Weights of a small masked image model: decoder width 192, 41.9 epochs.
Rows from block 4 of the encoder of a small masked image model, named by matrix and row number. Rows with one number belong to one neuron. Each number is 128 + 32 x the weight over its row's rms, rounded and kept within 0 to 255. All counts start at 0.
After each neuron's rows are labels from the 100 images, of 14848, where the neuron reaches its highest value: "strongest on" is what is common among them; "patch colour" is the nearest of a few named colours to the mean colour under the peak. Only what is clearly more common there than usual is listed. The data: stained colorectal tissue patches (NCT-CRC-HE-100K).
# fc1: MLP up (encoder.blocks.4.mlp.fc1.weight, 768x256), inputs 128-255
# fc2: MLP down (encoder.blocks.4.mlp.fc2.weight, 256x768, transposed), outputs 128-255

fc1.100 [145 130 106 137 101 117  65 109 123 128 122 164 142 130  83 112 121 147 127 100  93 166 146 121 119  83 120 110 131 122 148 193 107  71 135 156 153 114  82 114 125 120 180  89 159 136  68 103 137 155  70 103 159 144 183 130 157 131  83  92 110  75 169 116 145  73 145  96 100 123 131 111 135 123  66 149 124  75 162 107  79 153 185 130 122 129 145 143 190 144 119 111 106 206 120  57 146 160 121 102 135 155 106 105 168 132 163 113  91 101 175  80 177 135 128 190 177  78 149 150 174 155 136 132 142  91 127 152]
fc2.100 [109 169 158 148 119 175  72  97  95 160 181 129 165  85 100  54  97 197 138 164  89  76  67 117 104  82 190 136 109 113 172 162 139 139 119 187  75 111 135 132 148 189 131 119 121 120 131 163 107 163  71 121 125  76  89 152  99 152 150 157 160 200 119 115  86 124 207 163 122 104 103 127 100 115 116 144 120 108  65 104 120 164 119 146 157 154 104 108 158  94 122  91 119  95 115 103 145 166 151 162 111 109 198 122  97 130 179 138 120 112 136 201 125 120 136 101 104 136 132 130 116 162 153 116 176  94 104 156]
strongest on: tissue: lymphocytes; tissue: debris
patch colour: brown

fc1.130 [115 118  79 137 156 120 138 170 129  76 183 175 219 204 150 126 134 109  96 110 161  79 120 131 117 142 131 139 118 110 163 198 150 155 155 107  94 111 133 205  85 103  84  66  67 104 127 156 137 136 163 166 123 106 171 157 136 166 137 158 119 141 141 113  79 133 139 139 126 146 120 149  98 158 128 112 155 133  92 168  79  93 169 140 159 163 160 114 137 145 138 136  86 145  80 121 156  85  67 129 131 118 140 183  75 118 101 166 128 134 111  62 134 109  70 105  99 111  83  95 102 141 176 176 149 139 149 123]
fc2.130 [100 128 152 125 130 109  96 115 122 131  74 187 120  97 134 124 130 156 109 142 156 148 143 187 142  90 145 164 182  65 152 104 123 112 114 153 129 122 154 117 107 152 112 166 165 105 169  79 138 146 129  53 159 122 134 165 109  49 157 156 111 146 100 111 127  93 103 172 111  39  81 113 125 136  72 130 127  74 101 120 186 149 140  84 164 156 179 132 145 109 100 149 153 118 198 103 122 124 134 144 172 104 167 105 151  88 173  70 158  74 165 186 177  99 126 117 177 130 162 121 188 124 136 165 106 107 126 101]
strongest on: tissue: smooth muscle
patch colour: pink

fc1.95 [188 123  73  96 179 177  75  84 109 111 135 197 137 120 129 202 109 120 155 126 131 179  99 106  89 138 157 145 135 104 126 132 165 113 116 146 145 157  69 174 179 104  81 135 128 150 136 116  68 191 139  84  76 180 106 131 151  87 111 114 178 147 149  96 137 149 104 152 105 194  97 147 125  91  90 159 153 169 136 134 137 121 132 153 139 105 120 172 103  99  94 113 116 136  97 117 117 121 164  93 116 115  95 150 142  93 113  92  79 114 148 148 149  63 173 142 138 104 134 147 134 102 124 137 126 130 177 151]
fc2.95 [109 135 169 149 131  84 198 157 165 109 119 101 141 101 117  98 155 124 164 118 127 104 128 195 124 111 142 142  60 114 119 110  83 134  71 101 127 112  81 121 157 137 160 174 134  99  75 103 107 125 184 162  59  99 119 134 131 170 146 117 115  87 105 155 141 145 144  98 177 109 178 101 155 142 113 175  93 103 141 172 127 123 172  89  95 110 176  78 141 148 151 157  76 201 127 168 175 139 160 122 133 141 132  77 131 147 160 132 167 151 106  64 123 142  82 127 163 142  84 129 103 143  54  82  76 106 123  77]
strongest on: tissue: debris; tissue: cancer-associated stroma
patch colour: grey

fc1.446 [149 137 146 161 134  88 123 101 119  72 139 101 115 147 170 152 137 130 120 218 159 103 129 126 133  92 110  99  66  57 173 110 103 123 124 181 140 142 114 176 128  80 155  76 133  99 106 189  95  98 101 161 156 133 134 124 138 142 146 171 192 122 177  90 108  99 147 153 115 185 160 120 138 149 104 170 150 184 123  60 102 160 130 105 147 166 115 102 105 194  88  98 109 123 165  81  99 167 148 136 190  96 145 153 159 160 135 116  88 124  88 100 174 112 155  65 151 157 126 134 134 148 160 108 125 135 156  84]
fc2.446 [125  74 109  79 165 112 149 137 147 135 116  89 145 115 134 125 140  84 111 128  78  67 123 149 119  99 193  95 192 114 119 137  76  93 127 107 140 135 155 124  88  89  38 156 124 139  80 131 153 136  56 145 162 143 129  96 142 102 117 109 159 112 156 127 132 103 194 114 139 196 130 120 148  93 114 113 143 125  43 123 148 142 127 102 106 132 173  97 147 148  72  75 126 121 182 149 149 153 126 154 111  93 213 146 128 120 110  85 139 122 155 102  83 176  92 111 174 121  82 115 136 108 182 163  99 122 139 108]
strongest on: tissue: smooth muscle
patch colour: pink

fc1.385 [111  70 157 128 131 133 113 134 106 105 148 122 149 140 162 132 104 101 123 156  84 126  88 169 145 180 107 105 145 162 120  81  95 148 147 127 145 139  95 127 164 140 166 133 102 186 116 133 149 174 166  85 116 108  64 141  89 191 137 137  83 176 102 124 119 198  79 129  57 106  98 150  70 188 151 157 128 169 180 150 143 145 119  74 117 182 116 145  90 126 126  96  96 156 122 141 102 164  68 131 145 160 118 135 118 104 148  91 151  93 168 151 127 109 126  49 124 124 155 145 186 155  65 159 124  85 138  87]
fc2.385 [162 119 147 115 111 163  69 155 104 120 132 121 131  91 121 114 130 204 171 119 154 160 157  75 121  77 116 179 135  70  91 125 187 154 143 196  74  88 198 106 161 161 152 166 139  91 126 140 153 201 151 104 167 110 126 154 123  99  98 151  90 123 105 161 142  82 134  84 181  97 162 125 170 130 116 120 195 149 110 137 108 105 162 176 144 106 111  87  94 143 174 122 132 151 118 138 103 150 136 120 115 126 111  92 174 176 132  79  82 139 113 146 167 122 114 179 140  98 166 137 110 100 134 128 134 136 164 151]
strongest on: tissue: lymphocytes
patch colour: grey; brown

fc1.215 [152 105 142  96 158 110 114 102 103  66 145 173 140 130  98 143 198 153 148 126 125 167  92 163 137 123  80 132 172 140  96 113 160 126  98 125 164 102 151 184 103  92 142 154 128  60 163 172 110 121 138 142  73 115 122 107 130 118 142 129  82 118  86 134 133 172 107 133 140 127 120 108 116 169 133 148 164 101 131 151 143 191 138 169 137 171 103  84 171  80  51 109  60 144 111  96  80 175 108 109 162 153 103 136 156  98 152  73 117  91 195 133  97  81 101 138 141 155 125 127 108 124 197 111 142 102 122 139]
fc2.215 [129 115 159 157  93 134  91 146 110  98 140 104  93 120 181 153 111 150  80 114  78 100 120 118 146  27 114 140 130 114 152 113 112 123 142 156  72 129  95 127 141  89 176 139 160 153 137 108 115  98 122 106 151 189 117 118  49 124  75 101  93 152 129 168  89 103 142 151 157 192 102  97 159 120 124  54  83 118  82 118 129 167 167  54 147 205 150 151 116 175 145  85  88 111 106 120 176 171  95 149 159  88 140 144 137 101 175  99 127 143 136 116 148 111  54 140 113 108 120 112  64 163  71 155 110 150 132 158]
strongest on: tissue: debris
patch colour: grey

fc1.236 [110  66  98 131 176 134 137  86 137 127 129 157 176 134  99  65 106 147 126 121 153  99 107 141 185 100  84  91 149 102 113 145  48 127 119 135 112 138 145 204 163 171  83 135 127 149 157 137 130 218 139 136 130  78  95 132 197 112 163  91 172 134 116 161 112 124 111  84 124 113 116 142 144 177 166 132  83  51 141 121 152  89  64 153 140 192  99 132 152 129 119  39 114 131 150 166 120 178 117 112 132 105 161  98  87 150 123 135 124  65 137 136 139 186 166 145 153 107 100 112 130 141 106 161 134 130 101 169]
fc2.236 [ 80 154 116 120 146 190 102 149 180 104 183 139  91 102 132 183 136 140 109 125 126 133 109 168 151 107  93 141 107 114 111  91 163  90  79 110 106 140 109 114 155 143 131 165 164 110 114 124 103  76 144 123 118 106 157 101  86 174 191 162 139 180 105 146 126 177 141 171  97 133 126 148 119  85 136 205  97  76 111 124 149 165 182  90  93 134 136 165 163 156 175 153 130  98 103 201 121 108 176 180  91 130 179 131 129 191 102  77 104 152 104 168 145 102 161 190 129 189 185 125 132 107 171 104  94 139 161 159]
strongest on: tissue: smooth muscle; tissue: normal colon mucosa
patch colour: brown

fc1.508 [ 77 122 121 142 113 123  85 195 164 134  98 158 174 146 106 127 125 111 114 108 139 114 103 152 108 130 143 135 150 142 187 158 171 140 113 160 137 125 150 159  64  39 175 137  68 169 103 137 148 102 162  74 156 113 157 141  94 128 106  89  77 156 180 164 136 150 126 136 104 109  42 116  74 159 139 121 135 130 124 117 158 157 103 165  98 151 165 135 144 149  94 162 197  71  55 114 147 169 133  90 104 159 155 197  89 136 124 132 149 137 108 130 177  95 102 124 161 121 117 119 120 137 151  70 168 147  94 135]
fc2.508 [118 125 118 180 165 183 110 149 106 116 111 113 136 109 137 103 145  72 140 101 164 174 154 169  88  96 119 163 173 100 133 118 106 157 106 111 170  78 153 130 121 164 124 137 110  57 214 145 135 153 108 116 117  99 137 134 100 113  96 125 165 122 153 122  38 159 133 143 133 113 163 138  85 134 112  94  98 123  86 119 105 104  82 129 178  81  82 138 145 121 143 115  93  88 108 109 139 138 157  59 141 161 165 169  95 118 176 150 115  89 151 147 177  90 111  87  88 131  82 119 174 124 128 145 106 116 200 117]
strongest on: tissue: smooth muscle
patch colour: pink

fc1.711 [150 154 120 139 152 118  80 125 147 106 160 111 128 123 127  83 124 138 157 155 179 141 154  99 162  55  78 137 111 115 138 135 100 148 118 115 163 144 161 133 100 194 196 142 116 119 119  57  61 132 114 131 101  92 114 145 101  97 105 117 152 114  95 164 132  94 123 106  96  94  87 103  93 107  83 141 147  98  91  97 157 156 159 147 173  54 137 128 154 177 110  90 152  92 115  64 140 131 134 175 110 130 129 100 110 181 121 146  78 155 172 171  63 227  85 143 185 108 122 175  89  79 105 112 117 108 168 112]
fc2.711 [108 210 108 144 106 134 125 132 116 149 196 154 164 180 104 155 144 110 132 127 136  66 117 151 118 126 150 180 149 184 133 111 145 134 123 121 102  96 146  87 140  95 113 107 124 107 100 212 151 136 119 101 146 161 176 129  68 134 197 143 122 134 122 106 148 103 142  97 142 125 135 179 204 142  86 115 153 163 110 173 190 152 114 145 115 126  96 119 101 131 169  86 115 110 114 157 175 170 112  78 141 123 109 155 162 126 133  89 149 145  82 174 137  79 117 170  61 134  72  98 180 156 167 171 212 193  99 179]
strongest on: tissue: tumour epithelium
patch colour: purple

fc1.168 [106 169  99 122 135 109  68  86 128 125 143 137 166  74 122 144  84 105  70  93 149 111 149 117 106 189 139 118 131 177 171 169 104 135  96 193 136 132 124  83  94  99 108 120 135  94 136 121 110 143 119 121 114 105 163 101 152 132 110 145 148 166 143 193  89 119 131  90 126 137 125 162  71  63 143 139 158 140 113 130 109 196  86 207 154 114 138 127 108 143 157  88  90 151 122 126 109  57 121 147 192 185 106  62  95 135 100  74 106 124 100 166 135 108  79 130 136 119 126 181  55 152 146 141 135 138 156 101]
fc2.168 [ 94 150 166 129  87 121 107  98 151 175  34  58  89 154 205  99 117 186 130 123 162 184  99  99 141 113 175  82 181 118 132  93 117  81 125 122 121  99 151 124 148 194 109 111 150 163  84 130 106 138 136 136 161  74 124 102  89  87 132 127  62 160 143 117 151 130  91 113 123 191 113 162 134 123  56 113 140 141 151 143 149 166 118  91  97 132 129 142 177 149 177 107 155 165 122 103 170 107 162 139 120 163 128 152 152 164  89 184 135 176 110 109 143 158 115 122 125 115 115 162  82 101 149 150 183  74 202 131]
strongest on: tissue: adipose tissue
patch colour: white

fc1.74 [114 152 103 103 156 146 160 152  77 189  95  78 111  93  97 175 141 113 195 172  71 123 127 147 143 145 121  77 145 119  69 195 148  57 167 132 140  71 129 150 110 216 149 200 132 106 109 147 133 162 136 172  85 103 137 172  97  92  92 142 119 112  91 138 166 107  96  94  64 153 111 120 127 101  87 134 152  91 173 165  79 141 165 108 155 139 175 110 158 141 167 126 123 101  77 159 107  86 152 241 124 112 141 149  66 124 120  64 167  99 118 182 129 132 134 127 160  87 150 172 169 133  97 156 105 155  88 128]
fc2.74 [147 154 135 135 163 123 133  89 130  57 135 190 102 163 162 116 129 101  28  57 191 127  81 154 138 115 153 149 116 138 119  77 113 171 174 174  99 135  96 154 132  98  84 130 121 143 139 112 108 132  70  82 145  98 156 165 175 131 134  99 131 119 172 171 120 143 125 152 179  89 163  80 146  60 130 119 163 130 187  81 112 138 112 125 135 101  97 122 172  45  84 104 122 138 146 144  92 132 129 129 118  93 147  97 138  78 101 159 123 191 165  74 152 142 142 150 123 165  67 109 126 169 173 157 183 159  64 122]
strongest on: tissue: lymphocytes
patch colour: brown

fc1.284 [150 137 144 194  80  65 195 132 195 159 170 118 182  65 125 153 145 167  56 150 103 115 145 194 138 129  67  70 123  76 204 139  96  62 153  96 142 172 145 126 117 159 161 178 128 128 143 132 111 138 157 157  72 156 134 120 143  73 127 120 176  63 130 116 131 106 115 163 171 120 113  89 135  88 185 123 129 182 118 127 122 107 140 125 119  96 144 110 122 156 116  40 162 147 191  82  99 146 156 116 136  84 138  93 134 125 111 156 116  92  88  96 101 160 109  93 136 187 150 117  96 131 115  73  86 165 100 140]
fc2.284 [126 153 116 129 181 102  71 120 110 178 159 111 113  89 176 143  56 129 134 142  62 104 186 123 197 129 130 127 114  95 120 129 136 144 168 127 112 154 147 177 130 108 133 142 216 163  72 156  89 133 122 118 148 138 104 103  58 174 153 128  99  96  72 129 126 104 106  91 174 122 152 174 141 115 180 140 194 101 156 112 148  95  71 121 137 110  66 130 120 124  84  68 130 174 140  98 184 147 143 121 144 170 158 138 144 135 104 163 133 156 162 109  95 134 160 141 102 181  92 151 163 142  96 147 156  91  98  90]
strongest on: tissue: adipose tissue
patch colour: white

fc1.65 [ 74 144 184 142 118  99 147 120 171 191  60 124 147 181 108 112 115  66 106  93  66  92  98 110 119 138 127 136 104 129 113  89  72 141 129 153  57  53  59  80 133  55 117  92 102 135  96 152 109 164 159 110 107  93  98 159  62 121 136 159 127 165 147  89 109 116 142 134 138 142 145 104 140 140 130 132 128 167 115 210 111 145 146 149 154 124 142 161 172 188 154  78 147 115  96 154 116 139  45 191 120 133 163 153  97 148 183 118  80 123  95  92  92 130 151  79 182 110 116 130 121 118 173  87 126 110  83 119]
fc2.65 [120  98 118 112 123 160 121 111  82  32 117 117 111  97 117 139 135 106 146 160 163 198 128 101 121 111 117 105 131 125 173 132 140 199 162 103  86  73 197 115 154 198 160  89 152 164 119 120 136  95 158 172  92 129 166 148 123 108 111 100 103 160 144 154 162 171 147  98 162 142 129 173 123 153 103 124 158 141 151 104 110 120  84 106 123 186 147 159 106 114 152  90 148 130 172 116  69 166 134 139 158 164 140 141  83 118 126 183 124 148 111 153  95 143 146 161 169  89 104 153  78 149  64 125  84 117 158 158]
strongest on: tissue: lymphocytes
patch colour: grey

fc1.753 [139 125  59 106 166 117 156 201 173  79  41  95 126  46 103 128 100 115 125 165 107  86 172 137  98 172 130 147 166  90 113 107 120 106 164 154 140 151  98 117 199 184 109 122 111  97 167 103 105 155  45  87 139 109 148  79 149  88 113 140 162 170 122  86 152 154 165 149  73  92 121 128 139 162 133 169 193  95  94 178 171 178 161 123 160  91  64 120 161 105  99 106 118 113  99 112 140 102 110 156 126 204 159  73 121 141  91 116 144 145 144 156 116 139 125  91 127 168 151 143 127  91 117 134  80 166 153  83]
fc2.753 [178 143 128 135  78 131 117 126 127 119 124 156 178 133 154  96 164 173 122 148 154 179  95 151 103  54 129  83 157 158 105 137  95  95 117 170 118 187 120 125 153 177 120 148 111 141 122 159 124 103 145 126 140 154 117 182 110 132 109 171  52 104 175 101  70 130 146 136 170 128 186 102 167 138 121 109  74 147  93 104 133 121 141 148 128 173 125  86 107 121 181 145  70  97  94 138 139 126  98  89  60  72 171 155 117 156 141 131 141 104 136  70 135 138 117 106 100  88  96 170 126 157 113 150 135 148 155 138]
strongest on: tissue: lymphocytes
patch colour: grey; brown

fc1.358 [155 174 148 151  85 165 161 189 117 182  94 121 112 172 113 102 150 163 112  80  72 136 144 147 153  80 135 108  85  77 167 116 180 164  85 186 111 172 139 126 103 160 141 104 124 168  88 190 178 152 205  92 155 113 161 178 185 113 145 154 151  98  51  80 124 102  85  98 162 135  71 121  99 150  98  82 143 154 140 127 147 124 125  88 148 155 115 167 129 169 141 106 160  97 145 124  86 162  67 146 199 106 130  91 137 110 146  86 153  73 141 152  92  96 134 124 112 100 111 103 150 157 132 157 157 146 137 154]
fc2.358 [ 93 134 105 164  81 162  93 115 111 143 107 137 171 123 137 157 140 124  97 136 167  94  85 144 149 171 128 133 110  81 174 107 149 140  92 137 142  98 123 144  95 100 108 158 205 149 150 208 143  85 186 113  85  79 140 230  55 132 106 118 131 150 199 134 123 124 113 112 157 180 134 189 111 145 174 117 148 141 142 154 165 167  87 130  93 184  85 146 169  61  74 131  92 112  82  95 101 150 118 182  95 188  78 154  48 111  93 105 182 146 130 111 167 154 157 136 127 146 121 130  60 141 106 131 103  91 140 136]
strongest on: tissue: cancer-associated stroma
patch colour: pink

fc1.693 [ 92 117 151 137 157 125 121 152 131 142  66 106 171 141  91 158 120 123 116 129  88 127 125 115 158 125 162 142 135 144 180 103 142 149 169 120 106 168 170 149  81 163 154  94  95 120 103 171  78 126 112 146 107  78 163 141 208 141 178  89 128 152 127 179 107 105  85 148  86 140 128  95  76 100 140  99 123 134 109  65 155 122  86 146 102 111 127 172 148 146 138  95 134 241 123 176 110 191 145  31 129  76 112 174 141 119 116 126  96 126 102 124  92 146 141  92 174 145  68 115  95 136  77 135 155 149 125 134]
fc2.693 [183 123 133  97 129 155 179  78 147 107 195 146 162 135 115 129 170 145 104 137 106 102 145 202 173 131 177 167  94  47 105 183 136 179  36 163 169 117 148 160 129 104  68 141 154 128 104  56 171 119 101  99 147 134 105 159  86 161 127 165  71 101  85  54 143 132 150 136 122  75 114 164 143 124 182 105 109 132 202 176 142 140 160  88 101 144 206 138 129 139 136 101 144  92 121 167 172  67 162 153 149 148 108  89 107 127 166  82 133 104 105 154 108  98 147 122 102  99 123 154 141 110 157 141 110 123 166 103]
strongest on: tissue: adipose tissue
patch colour: white

fc1.259 [137 115 194 101 168 133  75 148 133 176  94 118 157  69 162 176 156 139 119  88  91 182  88 172 170  92 167  89  74 118 136  99 109 144  95 125 102 136 119  59 114 128 171 170 132  62 166 124 114 117  83  81 147 162  63 115 101 136 119 118 151 160 152 239 147 119 127  91 117 104 151 118  91 147 106 147 117 142 159  67 122 142  44 149  83 155 150 114 100 136 125 144 144 128  95 145  93 145 167 146 161 128 139 115 188 142 115  94 118 134  78 168 172 156 183 155 180 124 125 138 110 145  81  69 172 153 150 130]
fc2.259 [ 92 168 100 192 141 119 143 111 193 114 158 128 122 139 138 170  94 123 193 110  70  73 163 155 126 153 113 146 180 134 121 147 115 151  89 128 123  89 118 137 112 140  27 148  91  53 127 147  53 115 142 128 180 140 153 123 112 111 139 117 154 135 120 109 121 135 101  99 133 148 160 134 121 130 107  59  97 111 117 125 211 175  99 100 225 164  90 126 175  92 135 100  84 133  78 112 106 112  50 110 108 182 133 160  89 106  94  90 131 134 105 161 146 102 139 171 162 141 155 120 122  92 112 158  76 145  97 112]
strongest on: tissue: adipose tissue
patch colour: white

fc1.619 [143 133  75 128 140 108  94 142 133  77 143 161 218  83  73 133 162 134 126 102  98  99  90 126 128 134 147 202 141 122  89 138 117 161 142 151  81 113 107  98  87 115 139 107  69  98 113 158 118 148 111 138  77 107 127 132 118 118 121 143  98 139  89 121 164  96 159 190 113  66 117 150 169 101 120 127 123  76 146 164 129 132  96 150 169 113 134 142 147 112 153 131 154 139 135 210 124 102 175 156 155 137 104 230 172 105 132 143 138 117 160 133 119 140 182 129 162  79 128  65  58  80 148 117 187 113  85 109]
fc2.619 [148 138 123 153 147 147 176 152 145  69  80 101  93 136 167  73  98 119  67  69 153 121 130 204 173  84 132  96  71  96 142 174 111 128 161 167  78 153 103 134 110 170 102 143 151 166 110  64 144 105  82 148 171 144 157 108 136 163 102  80  73 101 179 144 110 143 107 150 116 148  95  97 142  51 191  98 133 123  98 111 152 148 153 135 139  88 122  89 163 128 139  80 104 211 107 139 197 190 118  89  92  97 119 128  93 135  45 132 121 160  93 107 141  97 142 144 115 112 118 109 108  88 194  97 151 106  91 161]
strongest on: tissue: tumour epithelium
patch colour: pink

fc1.299 [ 95 135 134 185 156 152 132 113  96 149  99  88  54 170 119 142  89  97 108  86 137 101 115 120 111 121 170  71 114 174 137 231 123 110 110 127 127 114 166 153 159 149 132 144 113 104 171 115 137 137 194 145 127 140 144 129 160 181  95 125  92 184 126 176  82 136 135 118 125  90 143 139 125 132 122 164 119 119 122 110 120 123 179 100 120 154 154 122  98 142 176  76 144 147  89 164  98  99 112 139 142 122 163 113 156 136  93 105 154 165 132 137 143 169 129 169 178 124 122 132 120 212  90 102 139 187  99 179]
fc2.299 [ 94 139 133 163  59 105 124 152 160 175 211 129 127  91 170 156 214 136 126  99 149 189 168 142 143 160 131 187  98  70 129  52 103 129 127 196  75 148 140 141 119 166 155 119 182 136 149 168  97  80 104 143 137 166 162 161 120  93 166 128 145 149 121 112 166 103 121 184 151 163 125 124 132 106 126 154 168 141 108 112  85  92  87  99 105 120  68 100 186 121  95  91 118 107 133 159  87 100 144 110  96 122 126 131  84 137 129 139  25 140 185 146 151 108  86  98 140 138  82 108 134  85 147 118 109 126 122 128]
strongest on: tissue: smooth muscle
patch colour: pink

fc1.520 [117 134 145 125 177 110 145 137 135  92 125  86 141  73 166 159 158 177 150 122 138 176 131  68  56 136 135 160  86  73 170 147 111 129 138  90 106 138 115 185 100  89 148 158 130  92 156 151  95 104  63 146 147 122 121 141 129  88 148 201  79 104 128 148 152 117 163 198 117 144 122 128 109 111 135 156  53 138  89 139 132  93 143 167 132 153 138 158  70 113  51 186 160 121 176 158 120 196  99  77 116 150  97 124 148  92 140 150 138 153 105 140 129 116 113  99 119  41 166 183 119  78 102 143 145 133 143 110]
fc2.520 [ 97 122 169 136 178 194  88 167 170 104 124  28 112 111 100 135  87 145 130 125 116 101 119 102  94 147 118 100 156 112  81 131 122 172 115 133 106 135 212 132 129 105  71 169  96 126 169 157 152 182 157  65  97 113  73 166 132 133  94 128 137 103 128 164  96 101 126 130 112 118 177 131 151 144 132 120 189 150  73 194  92 120  89 170 101 142 150 160 133 109 163  89  94 101 148 134  95  71 135 122  69  91 127 126 137 173 112 152 119 151  99  67 112  95 148 117 119 115 108 114 114 162 116 102 180 111  94 134]
strongest on: tissue: adipose tissue
patch colour: white

fc1.37 [163 146 138  37  72  75 130 166 195 152 144 182  67 168 154 110 131  94 102 153  89 152 158 183 103 116 177  95  84  57 118 163 120 154 136  96 103 141  70 143 114 143  94 207 120 145 102 187  74 161 118 114 167 172 135 130 131 126 135 136 107 125 115  67 146 207 201 112 149 113  75  81 104  89  78 167 129 126 114 177 127 119 163 202  96 170 102 168 129 138 113 154 126 123 162 140  66  75 111 102 106 185 115 123 113  88 134 129 124 190 117 132 101 111 153  51 130 132 147 140  87 118 133 172 141 107 104 128]
fc2.37 [135 123 186 139 104 113 109 141 109 110 171 206 187 167 115 168 121 168 121 117 138 144 119  95 154 156 129 171 130 154 136 139  85 128  90 105 138 136 121 165 162 121 117 119 125  90 134 149 200 176 128 115 132 100 172 155  93 118 149 123 130 119  98 112  92 150  93  95  55 147  95  99 115  77  51 128 142 118  84  98 156 120 115 151  44 122 123 135 164  95 150 185  80 169 120 112 113 192 175  44 151 140  69  94 150 155 139 109 129 112 149 162 128 108 190 143 158 126 132 123 111 117 114 102 116 110 156 221]
strongest on: tissue: smooth muscle
patch colour: pink

fc1.595 [118  89 111 140 128  99 116 110 101 149 123 168 115 100 150  94 187 141 116 167 156  34  76  88 141 108 121 131 130 144 140 133 136 169 120 182 125 101 104 171  68 126 133 145 128 127 200 117 178 166 131 115 120  57 165 134 131 127  92 104 157 110 201  81 164 152 114 161 106 149 164 147 155 169  78 106 131 133 141 171 122  90 115 106 137 101 137 129 103 134  65 164  74 143 105 101 138 105  85 124 125 156 166  81  74 102 140 108 185  81  82 203 184  78 170 107 134 143 108 105  96  84 140 119 135  84 147 149]
fc2.595 [192 155  74 127 151 173 121 117 166 177 116 122 128 139 139  63  88 117 130 106 124 152 107 146 174 141 212 130 151 108 142 117 136 133 121 132 133  64 135 153  99  84 113 183 135 117 110  76 145 162 105 152 163 101 137 105 158 113 151 148 101  96 115 148  65 174 133 112 118 103 131 150 121 146 132 114 153 155 125 159 199 134 129 127  67  91 158 123 129 145  89  78 155 126 109  96 147 103 134  85  74 158 143 157  49 149 137 138  49 138 146 139 134 119 129 129 121 108 101 122 124 105 120 121 126 129 105  68]
strongest on: tissue: cancer-associated stroma; tissue: debris
patch colour: pink

fc1.736 [126 101 185 147  43  85 121 192 142 135 118  85 143 110  94 111 179 118 136 128 118  95 117 110  81 153  76 130 107 132 130 142 153 147  67  43 144 164 125 128 105 142 161 144 126 130 124 144 103 159 123 155  66 159 187 167 140  90 141  73 129 143  84 134 214 114 195 155  76 118 120 141 159 128 143 130 119 177 133  98 135 141 129 144 166  80 149 134 113  82 178 169  97 125 124  68 160 116 232 144 117 156 104  98 133  95 142 115 133 113 172 140 145 160 138 135 112 181  91  39  82 130 144 128 149 144  88 159]
fc2.736 [130 173 157 127 174 202 109 111 133 155 123 118 100  68 115  63  89 118  80 100 114 156 107 145  94 119 105  96  93 161 108 133 135 120 157 128 167  99 111 184 163  85 115 143 126  91  95 170 119 156 173 110 146 151 119  88 110 134 111 120 193 187 145 119 110 137  89  62 195 151  92  89 140 127 143 139 164 152 151 130 155 115 137  99 163 142 163 114 141  91 170  87  76 110 182  86 123  35  62 143 115 135 123 126 136 153 134  99  97 170 116 147  94 142 137 134 149 115 147 118 168 104 101 132 100 139 143 160]
strongest on: tissue: adipose tissue
patch colour: white

fc1.608 [120 177  78  87 149 127 112 157  79 151 122 144  93 129 136 136 132 101 110 111  83  61 150 157 113 137 113 139 103  91 111 175 126 109 120  75 123 139 128 111  92 167 143 146 108 106  97 120 147 101 195 147 170  97 128 100 133 114  85 180  92 102  99 143 149 108 151  99 170 130 117 145  66  90 152  68  87 158 120 105  41 152 123 141 135  95 124  93  84 137  35 129 137  59  68 144 113 148 160 156 133 141 102 139 118 143  80  73 128 165 148 131 130 144 165  74 101  47  64 127 126 138 151 124 153  89 112 170]
fc2.608 [108 123  90 121 173 124 117  82 131 124 186 146 193 172 136 143 131  97 104 130 147 111 130 133 141 141 189 154 160 177 123 149 109 133 115 116 170 141 137 103 136 191 135  98 101  79 159 171 169 129  92 113 131 125 108 159 106  74 148 135 110  86 135 118 104 110  52  88 101 172 111 120 132  92  82 228 160 102 120 147 113  84 186  93  74  75  81  82 116 106 151 115 202 130 108 173 159 149 140 161 141 122  95 189  81  76 148 125 120 122 105 189 144 127  70 156 126 156 165 125  99 142 135 170 148 104 139 148]
strongest on: tissue: smooth muscle
patch colour: pink